{
  "encoder_arch": "convnext_v2",
  "model": "contrastive image-text model",
  "dataset": "regions of photos with short descriptions (Visual Genome)",
  "train_examples": 50862,
  "image_size": 32,
  "crop_scale_min": 1,
  "horizontal_flip": true,
  "translate": 0.06,
  "tokenizer": "char",
  "vocab_size": 61,
  "loss": "softmax",
  "embed_dim": 256,
  "encoder_isotropic": false,
  "encoder_norm": "rmsnorm",
  "encoder_activation": "gelu",
  "encoder_mlp_ratio": 4,
  "encoder_inner_norm": false,
  "encoder_drop_path": 0.15,
  "encoder_patch_size": [2, 2],
  "encoder_depths": [2, 4, 4],
  "encoder_widths": [64, 128, 256],
  "encoder_kernel_size": 5,
  "text_encoder_causal": true,
  "text_encoder_width": 192,
  "text_encoder_layers": 10,
  "text_encoder_norm": "layernorm",
  "text_encoder_norm_position": "pre",
  "text_encoder_activation": "swiglu",
  "text_encoder_mlp_ratio": 2.67,
  "text_encoder_head_dim": 48,
  "text_encoder_fused_qkv": false,
  "text_encoder_bias": "all",
  "text_encoder_qk_norm": false,
  "text_encoder_parallel_block": false,
  "text_encoder_inner_norm": false,
  "text_encoder_positions": "learned",
  "init": "lecun_normal",
  "residual_init": "scaled_by_depth",
  "optimizer": "soap",
  "beta2": 0.999,
  "lr": 0.0021,
  "beta1": 0.95,
  "shampoo_beta": 0.999,
  "eps": 1e-08,
  "precondition_frequency": 32,
  "max_precond_dim": 512,
  "one_sided": false,
  "adamw_lr_other_params": 0.0011,
  "steps": 4600,
  "batch_size": 128,
  "epochs": 11.6,
  "lr_schedule": "linear",
  "final_lr_fraction": 0.01,
  "warmup_steps": 90,
  "weight_decay": 0.1,
  "adamw_weight_decay_other_params": 0.05
}
Rows from block 6 of the text encoder of a small contrastive image-text model, named by matrix and row number. Rows with one number belong to one neuron. Each number is 200 + 30 x the weight over its row's rms, rounded and kept within 0 to 999. All counts start at 0.
After each neuron's rows are labels from the 100 texts, of 14976, where the neuron reaches its largest size: "tokens" is the input token at the peak. Only what is clearly more common there than usual is listed. The data: regions of photos with short descriptions (Visual Genome).
# gate: MLP gate (text_encoder.blocks.6.mlp.gate.weight, 512x192), inputs 64-127
# fc1: MLP up (text_encoder.blocks.6.mlp.fc1.weight, 512x192), inputs 64-127
# fc2: MLP down (text_encoder.blocks.6.mlp.fc2.weight, 192x512, transposed), outputs 64-127

gate.507,193,193,184,192,166,203,221,197,241,247,223,176,182,205,221,195,193,175,152,211,232,188,243,211,224,225,165,209,193,181,261,168,179,237,134,215,220,258,205,206,140,177,199,208,203,202,165,177,209,183,174,153,203,170,188,213,202,208,230,166,177,200,232,237
fc1.507,216,247,216,200,214,191,212,279,144,215,178,176,212,189,173,213,197,183,243,183,211,248,182,172,233,218,213,231,185,246,208,201,274,174,222,193,163,246,174,199,167,229,216,170,174,206,252,165,201,224,237,233,164,190,189,165,175,159,170,215,212,196,220,207
fc2.507,184,240,162,239,195,227,244,207,189,190,181,199,137,245,247,198,197,166,256,226,172,249,218,190,145,189,156,187,213,217,227,215,175,179,160,264,180,170,207,265,240,216,257,223,141,149,187,185,142,195,221,208,178,169,203,241,207,217,235,236,212,253,169,231
tokens: "r"; "a"

gate.186,189,198,252,177,205,185,206,140,226,189,215,186,212,199,177,216,238,224,218,197,183,149,211,249,183,192,173,203,190,224,242,168,120,167,253,220,197,138,200,118,183,181,209,177,170,202,206,131,174,187,205,152,182,164,214,282,162,221,221,213,242,215,252,150
fc1.186,185,152,194,242,173,184,163,207,189,209,243,201,204,159,239,202,146,245,182,161,200,177,162,232,181,163,157,183,137,230,205,226,209,197,176,258,160,245,188,195,183,251,215,195,176,212,231,222,167,165,176,220,179,203,229,176,199,195,147,199,197,199,238,248
fc2.186,228,275,204,173,166,184,181,233,216,222,160,177,180,239,205,211,225,237,210,185,137,194,237,233,190,180,197,188,222,114,167,181,177,216,201,206,224,157,276,232,219,239,168,189,209,201,163,230,192,193,216,239,262,199,214,188,229,181,200,215,195,218,218,180
tokens: "n"; "l"; "m"

gate.282,218,214,216,198,155,202,217,231,160,166,242,205,152,249,145,144,191,224,157,165,196,185,227,216,221,149,175,193,222,212,173,229,170,144,197,140,164,217,197,269,178,218,179,224,240,213,213,255,184,206,183,193,230,218,189,206,186,209,200,210,133,172,279,188
fc1.282,184,258,195,148,184,201,226,177,232,236,187,236,192,223,187,261,212,211,211,194,248,211,171,191,239,214,212,186,219,236,144,213,132,171,248,188,180,245,232,205,257,172,199,169,198,234,222,224,181,212,214,241,192,206,171,219,184,163,194,198,189,136,183,183
fc2.282,194,219,203,184,153,196,181,244,198,185,231,204,241,177,211,192,242,173,181,220,186,185,214,158,287,188,159,163,236,192,215,130,202,175,201,203,152,172,216,168,236,141,161,170,260,231,208,183,186,201,198,237,198,188,230,235,207,227,284,151,198,202,246,194
tokens: "r"; "i"

gate.23,200,173,223,201,158,252,201,195,268,206,204,184,200,214,210,182,181,217,187,169,168,186,143,193,239,200,199,215,146,231,177,192,179,188,211,188,205,166,206,216,163,170,213,184,236,207,220,183,238,163,217,176,226,254,155,219,231,204,212,213,198,183,169,234
fc1.23,208,198,211,197,197,197,194,201,128,177,189,263,171,195,245,175,248,181,181,211,165,154,235,222,223,272,151,166,180,169,160,246,205,194,230,189,203,222,209,162,172,141,179,201,159,209,212,209,164,173,178,214,172,194,235,195,185,239,199,217,199,246,234,175
fc2.23,166,248,210,190,203,198,251,155,220,236,187,186,175,180,227,185,170,176,149,177,174,180,142,160,205,216,152,202,172,227,205,184,232,185,236,183,204,182,254,187,185,211,196,128,197,164,211,259,172,173,216,186,197,224,175,215,229,193,225,194,157,193,259,200
tokens: "g"; "n"

gate.174,174,259,210,199,247,149,172,186,198,204,211,247,230,169,149,97,185,240,158,209,165,220,160,163,207,211,204,177,161,238,205,251,184,185,192,206,228,211,294,222,171,238,192,214,191,205,225,211,157,231,216,183,199,183,188,191,240,208,158,217,187,250,210,167
fc1.174,203,231,240,241,223,186,208,133,209,184,181,211,203,173,162,163,161,213,184,243,176,193,191,168,182,227,208,189,214,189,216,245,161,189,142,192,211,193,260,189,173,267,180,203,228,199,236,207,207,226,223,221,244,196,107,159,280,192,220,216,187,200,231,194
fc2.174,212,192,186,224,213,160,212,170,205,229,153,125,219,195,218,203,191,160,240,219,148,181,231,198,187,242,221,200,234,163,219,198,197,177,257,229,250,225,185,216,167,237,178,173,252,155,182,162,164,236,201,163,201,239,150,165,214,157,199,200,163,155,218,215
tokens: "r"; "<end>"; "f"; "w"

gate.302,174,211,248,254,217,161,156,218,212,179,173,129,215,156,157,176,208,167,202,176,174,227,221,187,190,177,201,190,202,233,187,159,160,168,257,175,225,229,207,199,192,205,169,224,201,171,205,244,195,200,177,214,192,200,209,200,177,212,242,160,195,207,190,182
fc1.302,195,187,239,140,237,223,240,183,225,198,184,188,189,275,196,260,204,153,162,195,199,210,210,203,164,212,205,116,153,197,230,217,238,177,156,193,163,206,186,190,240,172,227,167,201,169,132,158,211,171,181,190,240,208,141,156,220,214,181,190,187,175,177,173
fc2.302,233,276,139,188,182,143,165,227,234,197,220,209,223,203,191,168,186,241,200,173,262,246,232,259,202,135,171,211,204,152,207,212,185,191,193,187,260,158,218,204,201,210,164,193,223,148,241,130,202,192,216,219,178,227,213,142,243,172,220,185,187,209,195,223
tokens: "e"; "t"; "r"; "<end>"

gate.419,223,224,181,135,205,241,170,179,203,228,184,203,216,214,189,188,227,206,192,113,126,209,201,173,153,214,202,205,201,213,195,182,181,190,255,231,146,173,230,181,268,223,212,189,168,242,196,182,233,174,194,223,170,163,129,146,192,192,161,193,208,237,183,205
fc1.419,176,174,181,254,140,179,213,198,185,207,222,196,217,251,211,216,189,195,214,157,220,251,181,178,224,152,243,170,267,250,221,236,189,226,193,209,195,204,237,187,192,207,157,152,206,222,213,145,186,217,154,180,205,239,246,225,139,162,210,151,188,164,209,219
fc2.419,175,199,194,203,181,243,202,189,188,234,213,185,199,149,209,202,188,143,183,227,207,266,168,203,224,211,256,214,169,203,209,199,163,231,239,219,139,219,196,182,192,204,178,213,196,176,191,232,172,158,208,278,208,174,146,193,179,240,193,210,188,179,226,211
tokens: " "

gate.19,194,215,193,195,147,186,211,214,278,217,191,208,154,179,196,152,169,244,163,157,172,218,164,161,208,177,286,177,204,183,190,174,198,187,249,247,179,216,231,206,155,140,169,209,175,177,189,201,193,194,194,225,157,174,158,169,218,211,207,203,248,223,158,175
fc1.19,207,202,174,192,165,197,194,229,218,219,141,196,166,235,189,216,256,166,168,195,198,212,190,187,202,137,197,187,192,170,262,169,206,185,217,220,185,204,235,215,241,170,151,137,183,179,185,169,229,215,187,196,167,135,186,206,175,187,227,193,166,266,227,162
fc2.19,168,223,192,208,256,199,186,237,218,243,133,218,214,203,233,206,179,164,250,231,182,232,200,219,192,186,213,224,206,220,188,227,270,214,159,200,212,234,236,168,154,192,199,179,203,130,226,181,210,214,255,200,223,167,218,161,195,177,222,239,231,188,249,174
tokens: "r"; "k"

gate.172,217,219,221,226,200,163,180,227,228,197,229,161,267,189,187,201,188,220,220,152,193,242,178,232,245,196,196,184,189,168,197,206,156,192,232,212,188,208,250,177,153,217,151,229,234,174,197,242,179,224,199,182,193,200,209,198,165,180,233,187,161,195,249,185
fc1.172,233,184,174,264,225,169,191,200,221,209,205,178,252,178,229,207,215,197,244,164,220,191,179,181,198,209,178,159,175,161,208,193,214,206,150,226,143,141,241,184,166,277,182,251,197,206,196,226,258,143,179,202,260,186,194,155,191,232,142,267,217,222,232,239
fc2.172,179,219,221,153,247,219,204,184,210,194,273,134,167,242,162,211,161,207,203,173,229,202,224,174,233,204,127,201,202,206,163,155,196,210,232,233,143,222,155,155,237,149,204,232,221,224,198,173,233,248,177,144,208,188,184,215,196,193,182,216,233,191,211,221
tokens: " "; "e"

gate.487,178,191,203,130,206,158,177,191,155,172,185,168,221,198,216,127,175,241,211,234,201,215,209,220,232,179,170,241,201,198,211,210,214,189,233,210,255,191,237,238,254,191,225,178,186,217,168,174,189,233,186,218,197,251,141,205,172,189,229,111,179,157,240,195
fc1.487,245,189,203,151,171,185,188,178,208,238,240,157,185,185,240,213,221,196,207,208,225,224,188,201,173,196,188,216,156,194,183,186,188,161,198,236,204,199,252,213,171,222,220,158,201,229,223,264,222,184,224,153,176,188,200,212,223,162,182,223,178,239,211,191
fc2.487,257,205,180,173,194,208,154,187,185,165,202,191,188,212,149,202,217,225,192,192,194,177,224,145,197,210,220,172,223,216,181,232,180,221,184,141,185,245,219,268,255,184,178,164,246,204,213,193,262,139,201,218,238,192,196,201,226,185,175,240,183,182,183,172
tokens: "e"

gate.447,204,170,227,206,174,246,163,227,181,204,146,224,217,203,199,250,236,207,197,233,247,161,178,249,205,176,188,233,210,200,169,216,211,146,158,219,226,241,222,205,221,214,220,217,215,181,218,182,180,170,160,207,226,126,212,233,211,220,215,221,211,167,207,193
fc1.447,214,233,212,235,174,210,173,173,165,207,242,236,216,262,192,142,184,196,235,198,224,131,199,210,205,188,164,240,150,165,164,147,178,129,183,198,219,163,211,243,205,210,206,241,212,219,202,156,220,180,215,165,182,199,220,254,228,162,246,239,238,207,187,183
fc2.447,191,189,187,210,184,213,179,153,150,232,205,163,177,214,223,224,178,185,187,207,133,172,211,177,207,189,197,172,229,229,137,192,197,207,184,181,225,166,211,153,179,199,155,212,154,193,190,227,214,179,243,208,233,248,200,225,194,172,193,178,239,234,186,199
tokens: "g"; "c"; "n"

gate.112,198,197,208,229,181,197,216,233,144,215,239,215,171,192,207,159,206,218,214,254,175,203,238,180,248,243,226,196,201,227,229,187,132,254,152,213,164,279,232,203,191,206,207,232,182,141,191,174,185,225,174,130,220,163,199,208,209,195,187,238,191,206,243,207
fc1.112,179,188,201,223,196,173,187,193,216,197,118,214,211,263,248,236,123,224,161,216,200,150,230,281,172,225,256,173,227,199,176,225,262,241,180,194,228,139,228,216,183,194,228,173,227,161,124,173,180,195,234,212,205,174,221,209,162,221,232,214,204,170,176,193
fc2.112,248,201,220,215,143,212,157,170,172,188,176,162,210,205,250,147,192,198,197,212,206,187,209,207,169,110,177,215,220,208,168,239,150,218,208,201,199,175,231,219,209,165,164,159,167,229,228,183,217,194,186,186,195,204,199,198,187,167,184,229,153,184,248,188
tokens: "g"; "p"; "c"

gate.162,210,197,236,220,205,201,238,205,175,139,201,205,251,206,264,193,186,187,186,134,216,178,162,168,199,171,230,173,189,197,114,197,190,231,182,181,205,238,187,182,186,237,230,183,182,151,187,271,201,171,169,168,229,168,207,200,236,178,181,212,219,210,199,169
fc1.162,218,235,231,250,227,200,185,187,234,183,184,121,213,219,204,211,189,207,197,259,175,222,169,195,175,195,215,162,216,222,205,164,152,160,176,205,191,246,167,183,246,185,174,231,172,226,231,255,168,193,237,220,231,201,172,198,230,214,172,206,218,204,213,180
fc2.162,219,210,199,187,199,129,217,198,226,185,207,190,201,249,204,178,144,214,204,173,223,173,235,190,212,207,164,125,202,180,225,151,188,233,216,205,166,254,169,171,212,240,159,141,145,255,213,167,147,192,181,240,242,172,192,215,246,234,179,161,212,159,208,203
tokens: "r"; "s"; "d"; "g"

gate.420,270,214,164,188,248,206,179,217,204,210,240,196,203,181,241,136,216,200,159,200,214,203,211,260,169,212,170,192,205,235,189,218,171,175,245,229,206,185,165,211,186,225,130,165,225,176,209,229,171,215,160,198,196,185,185,200,214,198,207,238,231,213,156,187
fc1.420,140,189,219,211,225,209,194,239,167,230,142,199,206,159,226,246,161,201,166,239,206,201,187,221,173,234,240,226,138,203,222,150,145,190,196,225,155,222,209,206,152,164,263,193,181,176,199,181,205,222,199,198,150,189,224,197,206,224,221,191,209,239,212,232
fc2.420,166,201,207,228,216,211,164,166,185,198,249,259,189,258,206,177,207,252,239,204,178,221,207,235,202,182,191,207,172,221,172,172,183,172,201,166,240,205,160,175,246,219,241,212,138,199,127,187,271,183,219,195,228,216,197,157,210,194,225,237,149,200,134,212
tokens: "n"; "z"

gate.268,126,140,185,203,180,215,223,152,196,180,164,188,207,212,218,237,246,232,183,208,214,205,232,203,236,198,191,124,205,141,119,240,182,182,219,178,248,141,227,221,170,164,168,197,244,244,174,240,205,193,183,230,218,162,173,216,167,185,231,198,152,179,203,198
fc1.268,261,208,201,209,214,188,158,135,193,211,202,178,175,188,128,191,175,200,208,209,219,161,223,234,200,223,191,207,190,223,228,211,220,234,149,213,217,202,187,215,165,151,187,213,141,184,230,243,257,198,216,214,230,193,161,180,185,214,244,154,206,214,182,244
fc2.268,236,175,231,195,191,199,184,258,231,157,189,229,182,200,217,177,94,210,218,218,195,212,205,179,176,176,204,247,143,251,227,209,162,211,226,244,206,194,206,192,176,223,198,228,255,255,261,220,227,234,252,244,212,239,213,196,184,179,222,192,212,198,209,224
tokens: "t"; "<end>"

gate.417,205,153,195,135,225,191,178,232,174,146,157,182,195,174,208,194,203,223,161,206,218,214,185,187,211,213,181,191,206,207,232,254,181,261,149,201,185,222,182,169,199,253,164,178,264,178,174,235,184,181,245,158,219,180,199,199,231,254,152,255,251,220,186,177
fc1.417,200,223,221,198,214,158,164,166,222,230,229,225,201,250,223,237,227,189,237,192,177,205,212,222,139,203,170,173,219,205,210,203,251,179,180,165,239,203,195,207,192,209,203,205,185,220,182,192,175,216,149,224,189,161,224,171,175,213,189,198,175,184,127,241
fc2.417,201,175,212,200,215,206,237,211,217,220,177,201,193,154,257,217,220,216,182,186,186,208,168,256,235,180,197,170,203,206,241,190,192,195,183,153,195,187,209,220,244,229,223,133,196,201,193,193,245,210,219,212,220,168,147,224,232,233,206,276,192,204,157,182
tokens: "g"; "t"; "w"

gate.192,154,237,205,162,184,214,195,171,165,205,231,205,194,174,226,225,235,221,189,238,184,206,203,187,164,221,213,181,208,206,253,199,246,193,204,206,224,198,215,227,194,101,176,212,164,190,173,193,197,231,201,186,179,182,155,165,226,245,251,159,264,222,227,211
fc1.192,150,229,193,131,181,196,180,168,208,214,258,180,168,156,184,151,238,141,156,154,205,183,177,157,189,184,175,233,201,198,233,169,202,238,255,210,221,278,229,209,217,246,202,229,201,211,173,176,156,196,162,193,186,237,173,172,205,163,260,146,241,235,228,180
fc2.192,241,212,233,190,180,196,247,203,209,197,174,195,185,249,153,210,208,232,169,128,240,180,212,181,238,242,257,299,228,220,187,192,207,209,225,144,172,235,212,152,229,227,146,166,228,190,193,158,160,255,170,156,241,193,198,153,192,226,201,215,194,155,199,187
tokens: "e"; "h"; "<end>"

gate.39,189,154,147,212,213,244,231,184,215,175,215,196,192,229,189,183,177,209,127,177,163,226,159,234,229,235,160,192,247,197,166,206,166,180,189,202,182,220,227,149,201,202,190,170,159,185,173,158,191,175,177,176,224,207,208,226,171,205,194,197,229,198,250,184
fc1.39,146,212,228,221,245,185,187,234,178,215,193,200,164,178,258,231,246,186,210,212,208,211,197,155,288,209,217,200,200,185,206,237,204,167,221,225,208,196,212,210,178,203,185,231,245,218,221,140,257,189,145,203,163,233,183,226,230,190,158,174,216,231,185,212
fc2.39,191,177,197,191,200,172,244,152,174,220,198,178,239,182,224,212,179,171,212,193,197,226,255,216,226,230,268,153,162,213,230,170,214,191,238,190,221,269,206,181,190,167,216,209,223,225,255,214,206,217,158,146,188,180,207,177,169,211,205,207,223,211,250,195
tokens: "d"; "n"; "<end>"

gate.259,205,174,202,243,176,142,193,197,206,228,186,175,278,195,229,223,225,225,209,173,214,183,136,224,226,240,192,215,227,188,169,206,244,213,165,156,223,160,173,191,227,204,219,192,218,271,228,270,146,236,206,243,153,156,257,153,219,204,183,189,192,218,175,159
fc1.259,136,241,241,198,198,231,216,233,184,220,162,221,174,211,159,199,202,227,211,161,201,218,190,197,169,187,213,160,207,210,214,160,167,227,214,243,218,181,191,211,251,222,163,208,187,214,218,190,183,145,196,247,200,152,221,211,186,170,163,199,254,233,225,205
fc2.259,178,151,236,166,159,180,196,197,194,235,215,174,223,246,205,235,260,225,176,203,194,230,208,200,204,168,105,252,222,212,141,175,238,176,189,182,151,183,232,143,221,204,187,165,164,176,173,184,242,170,190,181,180,213,202,240,188,161,162,182,157,176,135,253
tokens: "d"; "k"; "p"

gate.468,238,169,169,164,172,167,209,169,242,245,182,187,233,197,241,165,194,153,220,185,186,217,250,221,151,191,226,235,208,153,171,181,180,201,241,199,211,173,212,164,255,188,168,210,246,203,221,188,197,181,208,218,212,233,220,211,179,213,175,236,130,240,179,229
fc1.468,152,194,152,226,224,180,248,181,171,256,158,205,215,216,219,177,201,217,165,189,134,239,177,215,226,170,169,217,190,187,180,222,211,206,152,186,217,205,215,205,178,227,175,200,171,213,213,240,161,214,191,244,166,165,207,197,216,229,215,153,193,133,191,219
fc2.468,199,269,138,251,182,193,239,256,175,203,191,181,205,176,204,216,194,188,217,234,172,199,201,166,256,204,172,174,110,196,166,214,169,194,251,152,145,159,191,205,210,232,190,278,175,228,210,211,162,214,159,174,157,193,148,192,193,227,214,196,207,195,192,151
tokens: "d"; "i"

gate.450,210,212,215,188,229,191,184,247,191,252,147,207,206,138,185,300,163,187,215,196,247,177,267,162,143,237,163,208,212,186,198,268,232,166,243,218,158,198,168,229,187,170,200,171,158,188,159,200,214,212,189,205,187,215,189,177,216,178,190,216,139,187,222,212
fc1.450,196,232,202,237,203,169,165,237,244,188,267,237,144,179,175,253,222,188,212,223,215,279,191,209,246,221,193,161,216,173,172,235,170,247,183,140,215,170,164,176,204,202,211,207,252,216,173,232,230,199,144,203,211,222,197,245,138,201,166,186,184,208,195,269
fc2.450,221,162,162,173,202,216,209,253,215,202,210,217,158,243,232,163,192,223,209,176,205,209,183,230,209,189,233,181,177,211,192,245,142,202,197,186,234,210,218,189,231,163,199,233,181,168,174,206,158,205,211,229,189,168,245,184,182,186,200,134,173,108,221,219
tokens: "d"; "r"; "e"

gate.354,179,214,210,185,171,216,200,214,187,210,209,235,226,222,236,207,157,187,221,157,206,137,201,303,206,191,180,192,159,191,242,216,222,219,186,225,230,203,222,174,186,222,213,251,169,139,202,156,180,194,171,219,165,214,147,221,198,243,213,203,202,225,213,204
fc1.354,219,183,230,184,236,146,179,232,219,239,165,257,184,234,194,200,224,196,206,203,240,218,199,197,185,201,173,199,168,210,230,220,271,200,277,242,181,191,217,251,116,138,209,176,126,181,220,158,253,200,160,202,166,168,191,215,221,140,210,221,205,207,158,203
fc2.354,199,184,214,257,194,242,166,251,161,197,210,243,229,214,175,199,182,160,220,171,189,184,162,149,207,168,266,212,228,208,217,192,189,200,206,268,181,199,124,214,203,174,187,192,198,193,229,158,215,197,181,182,220,232,239,249,196,156,209,203,197,199,224,205
tokens: "t"; "m"

gate.65,212,206,202,159,152,172,203,200,221,159,170,180,189,192,200,190,219,209,231,226,187,177,252,181,235,215,150,227,227,242,216,201,183,224,241,225,272,182,200,200,160,150,176,179,250,179,214,199,213,199,169,233,144,224,227,199,242,188,223,260,174,191,173,233
fc1.65,206,199,198,208,167,180,219,209,261,204,219,203,236,225,222,228,185,234,185,120,254,189,162,228,150,204,211,198,174,230,218,152,203,205,190,211,182,235,194,162,221,162,213,170,230,229,270,231,260,197,133,223,222,148,214,233,232,174,187,216,205,230,221,212
fc2.65,149,172,215,220,255,204,197,111,265,201,204,152,226,191,203,232,255,195,210,175,214,205,232,199,181,207,213,218,214,198,248,245,205,159,152,199,189,139,244,186,196,215,184,237,165,218,165,168,250,190,202,217,178,212,195,224,196,189,230,146,206,177,203,183
tokens: "n"; "c"

gate.215,177,168,190,242,175,179,203,219,184,161,243,188,191,193,200,205,197,146,239,172,207,223,234,221,203,235,208,208,218,183,214,171,227,230,225,224,228,257,227,265,211,169,171,206,204,188,266,180,204,175,174,188,192,196,205,218,233,201,114,203,136,170,208,195
fc1.215,173,224,205,170,244,182,177,204,175,154,217,184,173,245,217,218,221,200,191,201,280,260,238,236,227,209,174,170,211,148,239,205,208,191,184,256,175,172,200,231,219,230,186,143,206,273,164,252,142,191,147,258,234,245,155,221,154,236,189,179,247,237,192,191
fc2.215,226,210,175,206,200,155,160,160,216,203,232,228,135,169,210,195,166,150,223,169,200,161,212,162,229,202,181,235,233,176,209,239,191,195,200,240,154,234,136,226,173,222,177,168,230,210,197,260,252,231,158,194,221,242,225,219,177,127,214,197,203,189,197,158
tokens: "g"; "s"; "r"; "n"

gate.284,212,186,217,168,173,209,154,167,151,228,181,180,183,202,216,191,207,207,266,206,220,173,265,224,203,248,276,176,197,220,182,206,129,202,191,169,167,216,207,207,194,174,178,229,206,214,229,176,195,213,162,255,194,252,208,194,196,215,200,230,162,186,236,228
fc1.284,182,219,208,217,172,194,260,280,165,221,163,235,200,186,175,216,200,210,185,207,163,197,170,230,226,183,143,183,176,159,198,248,219,213,237,235,224,212,262,225,211,183,185,250,184,193,180,157,188,225,226,187,215,177,233,238,147,210,225,157,183,198,232,152
fc2.284,210,195,174,186,194,223,159,208,166,238,223,208,190,207,185,207,215,244,228,206,198,262,232,228,193,196,191,164,191,232,221,189,171,197,243,221,157,230,228,202,167,219,176,218,235,178,169,147,248,148,190,171,206,143,153,215,218,145,152,165,237,207,164,217
tokens: " "

gate.49,168,163,159,231,191,165,198,226,193,279,212,203,197,214,164,188,186,221,174,196,205,217,189,225,182,208,199,240,230,196,199,226,181,212,246,195,170,209,227,221,228,222,209,166,174,183,174,193,200,206,190,252,203,213,203,206,117,199,223,194,132,249,193,234
fc1.49,171,202,150,196,231,164,191,188,194,207,228,221,219,167,252,193,181,216,264,174,211,149,223,271,144,228,189,206,220,172,231,217,242,192,213,233,196,162,221,205,214,168,205,199,128,280,203,191,197,225,202,199,187,233,189,228,215,166,147,219,186,131,193,222
fc2.49,198,171,206,225,255,236,183,213,149,211,195,232,239,171,144,181,184,252,176,174,240,211,180,238,209,257,228,221,177,173,195,175,208,168,221,235,188,181,127,140,172,235,174,189,247,112,215,161,192,202,207,159,190,224,199,192,226,144,225,217,265,222,257,202
tokens: "r"

gate.180,177,213,217,216,209,181,174,184,232,186,165,235,251,229,167,260,172,202,218,151,189,122,138,212,151,196,199,188,193,196,239,195,160,227,227,215,177,193,214,144,203,184,229,220,194,266,239,181,167,244,205,261,235,194,193,230,213,198,140,220,216,258,180,188
fc1.180,205,179,195,195,168,163,205,193,223,184,216,201,163,200,151,176,190,229,161,201,161,200,174,152,172,203,232,154,283,205,152,202,185,237,177,212,277,178,235,175,226,244,239,223,201,239,210,147,212,207,158,228,226,165,169,179,221,181,184,181,168,187,190,217
fc2.180,169,189,191,162,206,134,175,180,203,269,199,188,236,201,225,198,184,154,250,209,178,182,222,159,192,197,193,200,190,216,198,177,217,188,213,190,208,158,202,163,162,215,191,231,247,217,183,257,158,246,230,179,182,201,204,191,161,228,219,244,220,212,227,168
tokens: "t"; "r"

gate.472,200,178,168,165,130,203,207,230,238,164,188,243,184,187,198,219,230,200,191,154,219,264,191,222,172,209,235,210,181,185,178,182,162,222,205,176,240,189,278,161,239,151,169,163,217,148,243,176,193,233,205,157,150,218,220,204,196,176,232,213,205,221,215,159
fc1.472,183,209,244,205,178,231,195,139,222,195,263,197,182,218,161,185,171,171,239,190,239,214,212,189,189,207,284,153,235,192,206,132,221,188,190,212,201,225,253,223,168,250,211,231,216,166,161,191,127,216,242,206,184,258,144,240,185,179,240,209,157,200,218,211
fc2.472,254,227,232,147,231,194,182,154,219,193,160,180,237,243,165,167,265,259,197,247,229,216,153,235,180,185,206,222,158,213,181,237,215,221,179,243,170,195,206,211,202,235,205,214,168,164,243,234,207,161,247,206,208,116,214,219,208,202,197,161,254,233,243,221
tokens: "e"; "g"

gate.481,197,213,206,154,245,219,173,237,200,170,233,220,222,164,176,180,198,222,198,219,184,217,231,186,239,207,232,165,158,250,188,147,229,213,234,244,208,228,168,242,143,202,242,171,234,257,184,183,201,222,225,211,219,194,144,188,172,213,183,183,182,223,159,164
fc1.481,194,171,187,195,210,203,160,195,189,216,192,181,245,251,174,230,200,169,182,259,200,200,213,186,201,171,175,160,253,202,219,203,196,204,237,225,220,203,200,170,182,182,233,246,203,214,177,224,219,223,218,155,188,211,179,242,179,177,217,212,202,204,190,160
fc2.481,250,180,212,188,147,199,179,194,150,143,185,228,232,209,204,168,180,147,227,196,161,149,210,176,237,236,160,230,225,192,239,166,252,224,171,195,257,236,203,191,155,240,195,229,203,222,187,225,156,188,180,207,228,200,260,221,239,167,203,160,192,234,189,227
tokens: "g"; "l"; "<end>"

gate.427,201,185,209,158,188,226,193,175,181,136,188,216,226,205,198,245,187,151,180,207,211,133,210,251,172,169,206,227,151,186,219,260,230,174,176,198,211,236,217,210,192,207,186,180,162,165,198,232,218,214,219,177,280,209,236,204,195,199,200,216,183,203,149,166
fc1.427,242,217,198,231,178,171,199,176,199,179,168,227,198,183,215,229,194,184,197,208,201,217,202,251,194,193,152,230,149,201,224,268,192,276,172,195,204,193,203,253,240,215,179,201,176,124,176,178,178,186,168,223,196,259,225,153,173,236,194,234,168,232,186,238
fc2.427,241,234,198,200,180,204,187,216,212,208,194,206,210,125,180,226,149,239,200,218,200,196,217,179,235,185,241,235,181,249,235,205,212,224,188,204,235,149,215,197,144,194,229,150,210,192,178,196,220,210,241,208,186,197,119,191,201,214,215,167,212,211,219,199
tokens: "t"; "m"; "w"